{"arch": "vit", "model": "self-supervised image encoder", "dataset": "aerial photos of the United States (SatlasPretrain)", "train_examples": 101725, "image_size": 32, "crop_scale_min": 0.4, "horizontal_flip": false, "translate": 0.12, "color_jitter": 0.4, "method": "barlow_twins", "norm": "rmsnorm", "norm_position": "pre", "hidden_act": "gelu_tanh", "mlp_ratio": 2, "head_dim": 48, "fused_qkv": true, "bias": "all", "qk_norm": false, "parallel_block": false, "dropout": 0.1, "inner_norm": false, "moe": "top_k", "drop_path": 0.05, "num_experts": 8, "moe_every": 2, "expert_mlp_ratio": 0.5, "experts_per_token": 1, "shared_expert": false, "patch_size": [4, 4], "conv_stem": false, "layers": 8, "width": 384, "positions": "rope", "pooling": "mean", "projector_hidden": 1024, "projector_out": 1024, "projector_hidden_layers": 2, "residual_init": "none", "optimizer": "muon", "muon_scale": "match_rms_adamw", "learning_rate": 0.0018, "momentum": 0.95, "nesterov": true, "orthogonalizer": "polar_express", "adamw_lr_other_params": 0.0015, "max_grad_norm": 5.0, "l1_shrink": 0.03, "ema_decay": 0.999, "max_steps": 15000, "batch_size": 256, "epochs": 37.7, "lr_schedule": "constant", "warmup_steps": 3000, "weight_decay": 0.1, "adamw_weight_decay_other_params": 0.01}
Rows from expert 6 of block 3, named by matrix and row number. Rows with one number belong to one neuron. Each number is 500 + 25 x the weight over its row's rms, rounded and kept within 0 to 999. All counts start at 0. Numbers have three digits each.
# up: expert up (model.blocks.3.mlp.up, 8x192x384), inputs 0-63
# down: expert down (model.blocks.3.mlp.down, 8x384x192, transposed), outputs 0-63
up.85:498495487498503447517487495498447515499478468504478498494491485561500480522473508502508459509486478498502501526473444497503522511450469478552493501501531503547501466496492508487508481491501492
down.85:488503481476506510486496495509493406502472499496533519433501500468504495492503493484505544444515518473524517522504501486485495574503509493499490528499495500438489490479498458468466487498491490
up.86:488470504501502484513492491501502509516484430481489501498506489495500509464541500517501497488505498487468506461553493497493498492509492483476488498512492504484493484527549506472491504499498532
down.86:480495503506462441500503497487507495452476502495502516420489486506494521483501510516450509529488550473577506519512462473533508527500499515441485461477500503480479479532487512538508494520502486
up.87:485479464499501500490507500503502504499487544500492500519467469494472538473473409477517490504501474502520529495466517497485578486483493493488478472512505485555578516509504502523519487499491490
down.87:489529493521503526517506509516502446476510525500510559499472522509492494477507485490493509522489480473466499494496476517499478518499537503504524487505517522546495501523488508508470514521480506
up.88:463492507502501517602507499500495499421488492496510503509491482493526520502486492534418530508491490523517529465440500493499537454480501507526498550504555502485506475504508515525477478504504467
down.88:513444494504473539480478509503525489505513487476488512510502485491524485501492508528542495500514512506505526520504521474501531547492502530543509514501503494526493507506502539489494507489503514
up.89:512518495502494492583469499500460485491493487436500501510592488513482504530506511490493503462500506508497524470469442513506495488534501492523494512500503497509514515503503493525488505519490505
down.89:499499499481511501554508471439520512429510522492498510537504510500488500503500512489491401491492493544461493513535486502492513469495479486499486505495503501517489514505499481456551492493492490
up.90:497521502499492436492500499499451455492515574561413499500474493539492501519456502523519495502494482511503507517485484495564487491496507496561473503471542495443472500503505518501505497503489503
down.90:524517501493510526500518493493522516485519499488504514516502504489510494484488508508513514423495482514554486518483466504499554461490503521466474486555492501539525513508473533486507479494509606
up.91:466542500500499505502521501500490501528502431526511499514527498465498473509495496507481482447508434508501499501518484495498504599489496489533512502498493493434495526488502501478501481501510495
down.91:478476496508494498499495472502496501498492523496504483507492496513503497481491527493486533481492510496504498486546448493499472603491496491500490496510502528497548519502500512514500533512492486
up.92:516513504500500472591466499501484484537494487501490502519498495495528499517512505506489488549483508486557489507516563515514498481501498485465477495506568491569554496506493503537509522500498509
down.92:500486495500478434523600494493444502461523413504506519520496500509499514502515510570535449467528489511563493517490516509500498569492495535495497499474501500501492506443497524522477448500506509
up.93:479510501502500525496487497498475490509512449503502500507515487518474502476472506463461429568496511490476464511499470473510504474491511493467495574521451487491444497487451495497518537492500493
down.93:526498496493496463483512510498471454498496439485494499496522495553459499511507495503498512522519465490487494417478462502496507437495492450507519505529493500565596501510521497480519439506508498
up.94:444512503504493509489501490491488562527502518499527498513468500503476509489497499531504500512498489470494527501367511495515497507499507535514466485507496504547516489461472494496475474496495475
down.94:489485506516519478512494508502502460524502474481509495469522504515498483507478498516520474511508542518494500493511509492520508493518509460493509497475489508539527485503533488540467553492491490
up.95:566503528499502518498498499500487493505477537500511500499491513478529500522516505577514484504420489465502525510474465492495481535488507519449483482528515493511421544503494535502517512502441486
down.95:516471520436507519474487519505527428503560534484503546506505503529503497474459503506468497487502489499542482487502500482505483481502488548501503487501502497507482462535510483513440625505507501
up.96:502514497500499496506434513499501503495519499513505499453497500508495486558512504517508519482502497527563506499472505476515562564502504550506503513499499494503539501497499501457496510501494529
down.96:481451487503492478508562513485504518395512530543503499505495503512492508536504505508492566469482502516453501508456468496497502500510509504504506497458499534494475468498504501519460487487504374
up.97:478474497504501470448509501497483499440531469519531500529503470502496514483490531501500482448492486563497506500478503509502472506502505486464543517544482500500517477529461538498502521498504565
down.97:503506490516474534533424504499553565538460496535515454459496486522508501539518514500487493467511486482494503459493521516502461505466500471500510454481479521497450499509479482475482497501508434
up.98:489448498504498482550494502498466506451482521480492501505452495510481513499501503494492513462492482538511490494494483492513513508494511471501486503482502503523511450497488534505502493482508502
down.98:513484490520483608473517489503520505528536415557503524493468510487491482520511494527563443527500486522505497510497519500494531507500498536503481499469505437505500499491513504487499455507500457
up.99:507494498499502499434500499501543514505460430506505500507502506498501498518489486495450495482488512482447526493460475496480483487506498531607453496501547501517490516531495443484501509500498501
down.99:509495500494504516484502496499507500476523478489493442443487481508523495498504517488422479529497503496596522519491455515503468503513495512348521509521474498521503499527479503480511505541507467
up.100:460505502501497419508565493497541513522406492521474500507500489508499500493481499539495563505490487413480506506487479521516477494503496497490514454497511498455555548516500501507491479497497484
down.100:502509510502506477488516511484486443494504506456552511511525531509503492504515498502489532489507455524451513482488526513491485564508504517551502570492492486510482511520493507551458492494497520
up.101:496500502500501492490548504500556491485422513522510501492496520486343504455503505515463489433532507488518525505496508528483495532502495496530521520542525502482556526481501508493518519505499510
down.101:436483507503506493445488569501515518558552549502498474498497486503578479470517504514511511490520482495499501514485459483491489503513492482481500524593500497482504504499499522502549497486506532
up.102:501509498499515501492474503504508489496498515515546500520457509479511502518509500481412489541510482478492518464515474512495527495510495510504489512512501499486504509498510478449472506490504492
down.102:504502510514507481519522489491500517504515519498514494452500495476485489579481507490531506495486535574469506479490459484480503492537488477465448501347515506519525489483499469530506468517489513
up.103:457444494501497538527432489499522411496496550489475499542428499502441503497473507501526524474464522496491415501469504472505477459520500512453518524488522505505485494562514463477483493501505521
down.103:511537513498487512472520496486513468531502540513512520492489510491501489474494504490505488480513445515478500441514482499500528477505500532497502526506520494506555467489495510505515484471498499
up.104:493498497498498473498485490503454488489511495476537501506499499496485502507484501512513495482492494499517475545464482506506490488505499430490487467501501507524505555501500517487489510504500479
down.104:519543500491492468503532505486456494495512467526523515545498423497485494494501491505545482565489475513490494510505493496529503449486494524533511489503502528508501484480508492485503455479495453
up.105:507499507500498517510604503500518489498532444507510500439477508525514494432502503506520506537500487506512511512493480484489496517460503613517508516510501500493508502499510510553534453501498514
down.105:499476501488528465497366506502490503487508524508502501483498499456567488506511497502634423483518505468583527517509508498498482487499503519513503529469494499520523487505499488442421504500499505
up.106:519539505500497515499528503497510514478499528498459500495461487496486495487474487517498490515493506407495525472518511505521521487504504518484490509523497503473496518507448516487488530500503471
down.106:479484500492472466528559510490525509529509470495505499525512508476529494443499499446529489503505504492507503486506452513506487497505502561499491508512476489500492539494519511506415523516502479
up.107:522521508498503537407504496498478480496498494488507504503479468508505501516529494518504473470489502498497491503492535482491514530489506473441504581477505506563507480525507497502501555489499513
down.107:504509492503499518486591507511503508512482527507493492562501499503494506469468514503465521517507482509511495501487495494515542526499498546491497483467498507516527406501501516486470497501500499
up.108:477487525498491412485499550493505432511482613480519494398473537494485528514520503479488467529556539534554497501512516510513500511526492492489514554513491493521586505531504495511500511510500514
down.108:504492515527541477521535515497492505495507453490497505567501492497501515472526485551481504378488495502472507509507477501505510454487508580555495497471507533494488454507516493549432548471498482
up.109:482506499501499533519474502498514502513491482502512499516498499508471490480452502504512532511472452511479561475523503518481447400493500443505522495523492493401525489507505517562514490504509505
down.109:513477500500496535504484491509508434488483500505498496469478496494510502531511495464488448490519488497571506479499538521499531530495474492488498501473514481508495483497492516510513553508496497
up.110:580454500500499445514500500493511403398460517498505499492511501486538573463517500486515469494495503511491480524497536508527461508467493483530494504509493509520526510536432504551481489497505506
down.110:528517500499506531526503491476537495525514484501496501512490512469486505516507456499499524498494496515528522503501472504499500505490498466514502495495496433522453496486490447503494506491494527
up.111:480497501499500522580318499500498517508508490505495499502478499495500499375497499504493512529495488482489511492490501501503492543513500515515464514491482502477488499522495494486507475497498508
down.111:486500502458504510538489501498525514501498513519502506514491497506551489543516501490532487498479513502483498491500532511495491482508485494496520502559500489492465487505498502505478531507509402
up.112:501578500500496533468480465501539514463484506507486500517507516507516491467498495509457521513492500498510550506511434445496505467497503572504482535491491509540528532537498505489505451497499504
down.112:493498496495534538432528494499483505474494468522495507517496486500474497652500502498502500512521494523493527474510475501502500456496485501477486491475502492458501444489492530493520469492501521
up.113:513506502501500475458484501500496488532485505494498501492505497499480504567601483508528475499503467432509488438490499497497510558495500495516496533492476502508510490501520495507444412501494519
down.113:455473483497495500494517502482503508503502510505501502517488510498480491505502480485497517513491524522481529506474499506503512506497508516485502486497515489491501459488502479477521502504503516
up.114:517533495501501456497510503502513494509512511507495498498505462504463503461475504491500516496517484501468453485428498484490503501504506507482500512520519491512488528498510484489486490500503486
down.114:482517507486509506508485505477529477459498498489473502498500489495503515532485499500506487503497531496527485506483474497509513513499464506484500496525473491428488467489489504458504516489499517
up.115:502420501502473484501498500502515523573515497458503500505534474499501498512604450502571508507485510496485492509500485490498499415525497467500466512505475501510489498496495473472486514489485525
down.115:519511525453523540490482484494506495505498460505500493481466502518489515463501512501496360556492438502509505544507542561494517483498503493519504527490520495499477520558494490487502518497504493
up.116:498490505498495441503516495506502503482485530504513497495465515501414522507499480492508495510506484510524513485556480446491490485518502466533489527565492516548475489454500519524512471489495538
down.116:506493487507532496450442507474518466485508615496499486497506496508512516516480495551495485506488508500505476507441512517505541491500499467497505499415477496515505501491498508492521483508489474
up.117:505491513503498571484514500500471628556500464507501501511518523496493480499476501614505502515529498500504526481469435510491531464481501489474501487500526504531508472509503502489504521503491506
down.117:490496512513516549458491471484473494532505510502495497501504484494489499503512500492495542510495508516503509504504551507511492503494504491488493496433511503527502482495511514554528550501485464
up.118:477515508501490521470556500496491596528504523528509500536510480508498528456555501522497505517507499502493543509493486498498487515493495416501498491502516472520495523463495489546486503496513506
down.118:506517507514498504483482486489497494501489494472495528500484507501532497519467496472501473441519498490474517484506522486503478515490522539481511507516495503534489532504496484484509481484497500
up.119:495520499502497480511480474498434493494491496506494501487506490502547453537540503521533523485504497501487509473476502502476502490516501394445508511496526506538512549495508503520497519508484503
down.119:455470498499522507485514544510483496503495469465495488526503498518537481559497493500505476497533544535421524503502504461501506441498494511496505481523501493504513528508508501528424519491482470
up.120:486500497502500505509497498496472516522487498514527499520507468492466506514500497510423514510525459465516544519490435500499523551497496484517521532497519505531507496383502509537508482497570507
down.120:495474472499511513488538507493498462521534525442502500495484490516479493516508490490585501464538496492550497499483510464500464511514510528475499518485497481501493519451497505497471526504493529
up.121:499542492499518514530498498499500480531498541492479500497495469512497500509477508473454474566507495563488531519544474506505500508492546479484444517482468497500505448508502502505531484496475509
down.121:483506494475503508501526488503503538505489482498494503501480504485496488566484530511552521461490505477459496512485550489493491503491522505520488474445502505485514505489492488494499490493494517
up.122:475472457502497489635513501497511487529494517491462500514496602492501499481550498586521525510424572507527499510515475492499498453507526542519520514502448515494495498498504492514486492459500516
down.122:495500504449492469473515499488508436482523490487511503441488482522472469489500513515512507499504494513504514504502510546500498484506500479505553498493535491535500535474487531500507471529503526
up.123:488506505501494563528504492499502474518472527490510501508502522506493500478560507486509495501495465505487508485490570475495512514492496507554519611499506503583464510522509513525514451491510484
down.123:548523506518475467533495483503516503520506491503486476518449501512478470513479494530493499524503486533477534406508484481503547469495516515519498492493482499447582507484513468495458513488500506
up.124:487474503500505497466499495500476529465518427514514500521517551510536549485500493514478501540481505496505512526530443519479500509468501509531487511508495506523504491486484504504487526492496487
down.124:512502512497510505492505505500486474524488470504495501497493493504492497510493487496526504483515463533467506521508436473497504502524488481456493496468500512491471528487476513508503527539494492
up.125:416556495501498517508502505496500480524450505505481500496508503516529496504477500484516496521465613492507525544532477533490492490494463503532450526503486503500455504480497454485500469502499497
down.125:540488477488518513495489510522482499501499523544492499482510509491475505507507526504491501518525454566524486520510425485504509502500502484486510528480517525480518585476507491499571483479490524
up.126:514509498500500478468492495498510434516469475489502500484525527476463487499537503486523481435532470494420488491509504489499512485490492524529508519521506501570500476538539496513593506499507474
down.126:508528486514508445484483498495465536544510489472505484477480497504506512512483501494471508511497511487546522490499460496502495479501498467456509484542492500485524501488494507541500496488493510
up.127:503461485501508548533460495500486502492532457508516503546534482506498500500467510534517503538496514493509481529498432532490501525507503476505505478516492491474499533511493522526479540497503541
down.127:510490505506466520429524525488478509454514500498488512476489508497487494523504517489497494512500531493491493503486510453484606456493513508512498492480498511437502488472488497439450516505494511
up.128:524536498501494511486500499499458495483503517500507499539518503505508487429518497490502517478494478502451524521475420496492488479462484493496508474497516484544509492514512497530506504496531560
down.128:516494503476498502474451486484531500556495426444498495481524495495479505499494490523510522493506524506525503455472487478512486515500499513513505497505506514476508504511516486479463510486500517
up.129:478508493499507497493564506505468555491530497503501499510481484504494486515474501513520624502513493538517530498431462506500494477498500487502514439500494499506477501478483516415486485500501500
down.129:535554466444493502511450536494492517488473494494508438509489498519481488487490502512504500460484539503485531493480481488498497515503484506497494521455505487495474474535511486585495509500509490
up.130:518492500500499504493490492500499474451490516484478500461520496502479500450480497495535529513490509533560497451464510507497489492502501472486537484504514497410420529507509515429504509497500505
down.130:471504493539486521495451500520482514503507478457496537502492504551515481546494498497490515528506482512499489508489520507491511476506502546501515503489478496523498488501516574504508514508494501
up.131:475460499502504529515535472499487471502487547517493504487477501496587517488468487495510527499497465533503507512530483493525572551509498435529521534499514499546485490582476510498507531476493507
down.131:473512504466514508449498495501496499517511463537503486472540496489503516529488501508533499581499534470465501505457493496496504504498498575497495483504492513517563470510502483577547562487497525
up.132:499505502502499481520491501502435479448504493473478499502498475496512503514482489483500515484477503503495473541452423595503483509485484482474509497505478507401439506517524562508487473494504510
down.132:462491493512490534498495508485518505521503489536487503492454489483501497502501499511511501513501513531424478487485507496487593573487508504556495533487506487520492515470520518490479454497501477
up.133:483423506500515520491455536495493472493493497453495500511480494510511505503526507457476485486488485565499516464515484516502512527512499493493525488502539509484492462501487444483495491492488498
down.133:471462508488477525495490579479560501517427501537499530509531500478510501501467487477466487533456479452480458500494509536481518475505454486487505532474507415509505478480511586470534498569514492
up.134:513513499498510483544513501508497514485502466497504494494504515494460440524539503513498510354474490500532512512506508507508488529487501532504476569474516501502524507495491499517502536512474510
down.134:438511492502499537490490531477515518465521515537497502522546501499460503492499520518603516486512516460499504531511439481512549510487517436510510508498511476593492495528502475488565485473508532
up.135:499494498499499518489569504500501481519496493480496502518508481497461591476516492489570488500518478538496509489526525485496497440509498564502500509491512501524477408509482485478459516479503496
down.135:487529497501582483486509500498506509491501489486486514533492517489516497495487416504505478464484500369495494478487496512505505502480492474491509420480484524469500515478490531512508480500495524
up.136:475518500500497424506510502501523482571484529476482500486504554494483535517483501470479518496506484451527482504463502489496501514503505450516444446487470502480452514503511512475504512495514519
down.136:514514495539476533512474488508519507468491476492499504578518501512501499515489559524443457431517486497452516514510542503501500482500506481491503500495500496499507520521500490512467507506503481
up.137:459504493499503507516453510496499483514552517492504501488506487499477471538502511553448558472479498496492508463504458474501507522490502491470503506449476502523529480497503499481503504501509496
down.137:494499496502547484496518483517495498510517542496501508522497483501496507508517505490528514507506517500498506496504558487508507506502562515507496527470505517528500509521477502554511495497482477
up.138:475510534505499466513474496499523528469538514473505501474506500505491480482445489491527495537502493485593490476467459482496492532497487497463491496478478482442511493516502476504516437497494493
down.138:515492511487513523518509482512463478460487454502507508487504497465521475507520508527449513470507474497474506521477438511522513495488499396477505467510506505462496460499503475495485529495508503
up.139:501489486501496497456484505500501454505493510500495500514463499533489525500529499499510523498510494503517493508500517491514504520500498501515529537525490497477443514442500492491511479496498501
down.139:504470494495519495460503495488502520515512526469503543508433504525473507418508483511524484475491465615478488492524429497504501536455485501455499461496507485531546519481496455514528523490507501
up.140:493525514500498497506597498501591511532498489477498501467487508504500493439503496514511534492517479486490499494508488418499501500507500488508380495500498499479481498495499524498480495500499485
down.140:498490501498485463463490510492442465474504594478503499485504505508528510420447515501527549483497503492494497484482488461503499523498569580497509478517499504453519486515502535505505496494503555
up.141:507517509501500481507494498500472505515508499509506500528501522478485526474499498491504500543476501509528499502526497488506502514521505508481505466528506495507557511510505493468502566498507511
down.141:492496503500486482496522501499507474462489486501505493488499497511476488517503461489452480449510603516483494490502530510503494565497488484474498490483499503498504535495492474514527410479506461
up.142:502487500500500493517497499500500571504498545507530500493493504496502502430526504507455525482495490494485509481506545504500498500484501492496450524483508501531510438532500513539505495500499475
down.142:512486499494502491463536499498499501434510516490508513498497498499524506494508500495499514499504549506508566498501497498498487461498498489509491509492484501514509511506498494498535500503495483
up.143:506506527499497476520486509500527491532501512521516500529486482524528520585534503500461484503442532516471498513483486499508522476493493496522523476488497502516472519495499468503492475508483494
down.143:493486541447512518491491498487454492490499495505503501432489489488459474473505490505537488509501529513513508529528497509491456516525487493465501520520504517490513486493502502455503496449511498
up.144:484512503502497468485487505499501498533502576504501500468501500493490500520493503484543499544475471556536600539512512536509491491505525483510523498535483503493505531491527498488494445500521495
down.144:522484498542545505472431506502488571444487477522500486507502498507526501487497513521503493510506518510443485505485508453491498524504502529509493494441499490475495474505475514537538537503507460
up.145:521495494500496477539491496500494495517491449521496500455499486498498508523551503504489517504497480480616511484488505510488490533498500517504494489485513501492467510501502533518481531502499518
down.145:528504498493484505520518495504492480513505501484500506517495488501467510447505501475504534476485429475502502515529510481509516506502503502493511512482517500469489501507470495480499557521506528
up.146:480513484500502558494475498498502500504483501482527500562484475509509461502517490505435453492485503512471504503492501498498483521505498473540490564499479502461508562513501491428492475506490494
down.146:505503515515496560518497517502489457517494500506503506488508491497508510500486486499517518500472535503525489470502495493490491483505500489495482502495484500508535388484497498538562512508497502
up.147:482555493498499473459509499497495507506499455507501499526477491488450526420469498474508473582497499537515514494493465476504492475498503490482529518516497500504422485503501446523515422504487421
down.147:498465486498483541414458496511522499537498488483502501493509526529491488570423512498442510509503544531494504504509518514495497556498499602507501505519480506507538544506481501470510514478492500
up.148:511488494501502498488473499501512503484503529499504500546477498495497506550494499523487475500470512508528516461500566534489521516507500506498480546516518500553516526502503469501486491500501519
down.148:505517518536518512500581548509523481513554499491523518503585494486462498472453527510482475587502499475498510506469413516505536496505501537505513483474513505494459460498488421513523519498500506
up.149:486515507501500490508511483499514435499475499494482502476524488525495504563450499469494473563514500422511511514478499504512494455520488522489478515512495517490508387482513492507502507498504480
down.149:502518498550473520514456511498491455597482469537482517510510499473479508345497490495522489491491500491570496502500475482500548411468493507502499530523486527503484612492499510511531452467512522
up.150:495492498500503503529236498500481500520467488497499500508488498498490498490497499515498493500502500482500510510490495500503504517497500469521498497499513499498494509507494500492488516496503498
down.150:498566491503540491478444500434492495502484515501497496499486497497505505500495495497511497503504500496484513494499520477499505476499501503511512549556498479499504456510502482499525505488506508
up.151:501489497500498493456487507498525515458519501490527501527489488482471502481530491513493457539503498512512514429559460540506520471512502491509527489505525503466457505505504508507510526484510516
down.151:473529492510472551542489505501516492470499520511492505486474493493502508488514487502501492491503495503568493486495473484508522510497480512490499510496497518478494531486497497472524480530499494
up.152:495541499499500556489506502499496446511504481501492500506497491491495502471471500466508500473474481496509559521509517512491468451539498538538469493504504502478477517558533458461514464479485519
down.152:484588499506507467475483495479495521534526523513495516366466498500465510487498519506519517470490487530509499528490447498504506470508504479476500519510475491523496504513492426478448497503493499
up.153:468550501501500490439508508500503469519435528510478500471498466512492525546483505496501512447486490502533532478518508459481505484503498546525491504506518496479480500498504494496481439502502501
down.153:484513506520504524499509494542504516560501477509500491517503503496501496505511494471508474477495487541491499501497458501503498526526512423535506507504500492518513453458499496535534504501482470
up.154:544483498500503479522507496495534456643485500479523500447520494509519533504524499490482389494436515516458553505486505523518494516542508487514505511500530510504527507519485502507511477495476476
down.154:517475522508519497485514498496494500481504513511503507512472529506494501512536526503453518517517474514506530465508504517495490499516507504490532520468484498514482502499504468484484500486520497
up.155:484517490503496451542538497500484490543487498482489495510480498499489513465511456531495489500521501489517536527508469509487492513474506502531510579505420503542523509495484519467514491488496475
down.155:513480508490509501492481493490525503480496511471506507488492511515497505525503506483496547509493502515438511497513500502486501450505492509527493510565499496486493518496494474521548474514490510
up.156:479548497503496521484502510501525535501497507508536498471537523498458506503509518494505492500519524505413520489500502502505492522493507483529473467485514497515532504476497484504486494510489521
down.156:508504502504485472570500537512464541573552487479505481494517494500486454450503568529445528471521508491496496459514512504497507520501501452490510520510490505504507489503507502482496422499515467
up.157:508512501500501438514479503495505496492508525506502498513481508481521488482500470502507527533499517503490513530459504516488493507509504510434498491511472493535481479503524507578480465495494551
down.157:516524496490477516508473481496485484468494519471518528502479506492494467503510501507491403522518559488605500536511501461496518477476497508517491504482504483480475490487508486489497516523498486
up.158:467502496499507521495493507500494461433440506503475501543532515504516469513530489467541488491427473520466490465481496519482503485517501509484514491462512500479474556557502485513487497505501572
down.158:464495501493427500459520519527497497522511464469494512487429508508479500494501502504501451520500498497472485503518501491504516495497504510503506513517483498528503490479503554550524513491533522
up.159:463516492500497458512495501498491506560484498518549501493533504504506474469494515490519466469467471471511519513493461517505488491553545448442492539496508504421494544475406513491495467494516508
down.159:488485489497505496503504497521506464513497510521499492495470480495507509526503503549529513516510497506496451514505505515498464492478470478524459504516499500540457510536456480509488511481497504
up.160:487552498499499515469507489500507500542517472486494499497501500502447480487501499515498501517502486495497513517546497518503448579501481465531500487535500498404505517464495514436494468502490490
down.160:506508495482546541495546507506515512485489486499508495489508538502521495527531472485509493505504503522526489491503405486506492481491530498512532520489500497478496511513501499512524449498498503
up.161:566511515502499420519476494502474539497523502513519499497498504500509506495534499517486451511481471531552546504495512518498504465490495502509440522562508496562443502590499503513505490496505517
down.161:477499515500509487502523527506495502507414467507505506489500510522498534489540503581519506481484427521532482507499497513499494526520497521488516500513499437486497497498527531487464495498512513
up.162:490494499500500520504633508500495520520503545520506500494504492477481504380495503520518515465524472515494490497456504487498489504497500453457469504481511502477464496500499521500527412501503493
down.162:491525497467504458496461497509524500514507503504499455516507507526525491487503508505516539481535505499431522520510481507503487650497506468509504503608499505495538495478501502470505457516501514
up.163:517506497501500529519537496500533499551500492469517500462502495513473494576439498507518536546487510515486493489473403501498502511485499523500508507489501499447564482523487495488530484494488496
down.163:572501501499442490498499501505498523470517468510488500454464501523475484453530504496458454465506496527498476483495509491504515543513501411575472491484500534533492466494513499503478470483498502
up.164:454516499500500503503501498499528533509524493500509498513582493487537462512535506505472492487498512483505484525491519494498491499518500566494532501480538489524485494458503491496535475503503544
down.164:515508495484566529554488493505500507488481473481490517478517503494478505492504487508511535491493482496504547444500518519506501510487503478509510525446499500491443444502512517530527432524502492
up.165:492487494501500466485486503499475516509499506497478499513501467501494561499525492505506497582528504429511498484520454514512500524492501509504504490481472499503515503478505511542501364500509509
down.165:536483500514527489503485495498506519424498507500503528478499493502500514508513500485497539557497507485510508519498507484505487490494506503499502499528492505488504508509505503500522529483499505
up.166:486462500503496478490512499498531460547470468507548500573471505493497541587495504460438495488511400505523511500480514483471567506508497506489576527499510497636517509498509509531484485499499505
down.166:522520500532486511498544487485499508501495508511500499474481483521510495435530508469494530483508474479492503448523517469513488544479494506487508496492533501529502511518501522506506526467510514
up.167:517493506500501500592404493500550508500496507511496500502502498489511497476495500497483516520460501481546507469509494496505502541495504489499501438478574500524548612503499487473496491500499458
down.167:500505502491541432545548502500511475518508529501505505542496502503508503519506499496505438461496500501523489457496528488490532508506497545456518518493501504505499529497496485539472460489500519
up.168:452493493501499506517523496499497520476505518478563500490475498503496504508556505498486539524481453541597500502478549499513453525491504499562526460513504501497544506449501507516501520495496508
down.168:501491501490498496530507548504483510500506451484498485445467485509490454516470503514517445499502564502483508491490518515500498491500510493526502510501490490487555471525489502490494503506496553
up.169:497514507498501496503516504500488526438510533499485500433504501507500500499518511494517497497495505523495508521516539482503498506508506561488500473508498491510510541509496493490509534506480495
down.169:501563504504465552486487500520506503530534509499494500512490493458494521506510538480499513517519465504498495488455472511503520424505498527491486494485502491473492515492478544498537472501493473
up.170:517544501498501547509534515500455480540497498527491498518460481512514494513479515493530491504499540537390517453457520498509504482499503505510488492517483466579493480477571505517500513502507493
down.170:508519505488511518521453509498507510517498496501498492450499502512479515519491487538503483495539478497497505487499449502501497493502496513483511499508528450500500484498500506516526512477507447
up.171:497515500502497488503500497502545485490492490408498500525508505502516487469493501411485530450498509495466514559496444552504501502510499469469476481453525506487528506500503482462491496501489517
down.171:490486498494505440434488517525479536495500504501508528508477499523494514486471493503530504541522521513462506467477492512497492449485479524507492485530487512516497496489461486492509494447517543
up.172:497455499499497471519500513499497516529510478500489502484522493502552534542504502512524544516492516544519493505463484509529502495492470479491482459502482488631508508411476531457497475490488537
down.172:515495511484502503581487491494454509444475530474503507517481470519361540495497491510503499515492470497427495487520502503477483531496514498488498507515529535479496487499503476543469493516506502
up.173:515503495495495516507516488503503482503491545493527499491495481512498500486503502486434532563475494504519499498512469533520530371505493514516534493495501500590476480507502511525508447504515516
down.173:476488496511527503473473497495498514496465465494510497483492515453492496630493472498531471523508549509510503503491497515499511566483469488518490504494506501486516503465497468521506490492473512
up.174:449454515501499501574439498498519556486498507524489502484460485477500495463482500451467499515506473462542481556507493550495505524488499453516470472488508493486494442492516499489484543501509497
down.174:527529505490505559547497498501502480472487467532495480545501488509545486504494559491529455485519532556489517486529479479500496509537471542498509518505509493424505493463496536476552476511495424
up.175:488516503500500442475492504500486496505499462502531499455424501513510532501464534520493522478487465517477485483515497497476490535505490508516544497511514499485465497496502493459496504498507513
down.175:523541496504487542540495507517498526494486465514514483525509501499463512475515475456502492502488542538519533505511471467495491506500503520497514498502499496489508497509471501500470480500496563
up.176:527559507502500470495498500501498509505487562472482501556504507516482501482445507515505530425533496487494518506469439485459521455527491516541489542482498508470493519506508534537498557501484494
down.176:511498482495512475502497496491492495512489487515512483538499464515495489480499497490498504516519510516492501511483532478502500509507504465473504476500506459508479503522499473500516535502505556
up.177:511476501502501515537487498502500534497495489470484497506517475516503507505537513540495389504509495465509496528465480505505521502498490490489491505503523491456507505487503502458487501501507476
down.177:497532500486455466440555489511502465501499503534495501489504531500490483502492489502482525510462531507497501515535496432478554508506491487498501496507493492503497463508496480460478545485520504
up.178:490498495500500488537468505499498481592492491512497501495465495486495502469527501493427473458490487490501502515499506501508503494499500516488490486452495503514501539514496484523484508499503515
down.178:554501504492484436505521497493506505451491501509500506504498507516495500483485486489492497541490506519473503508494551503508497491499497520418497520476477507478499495492500469496519464489496535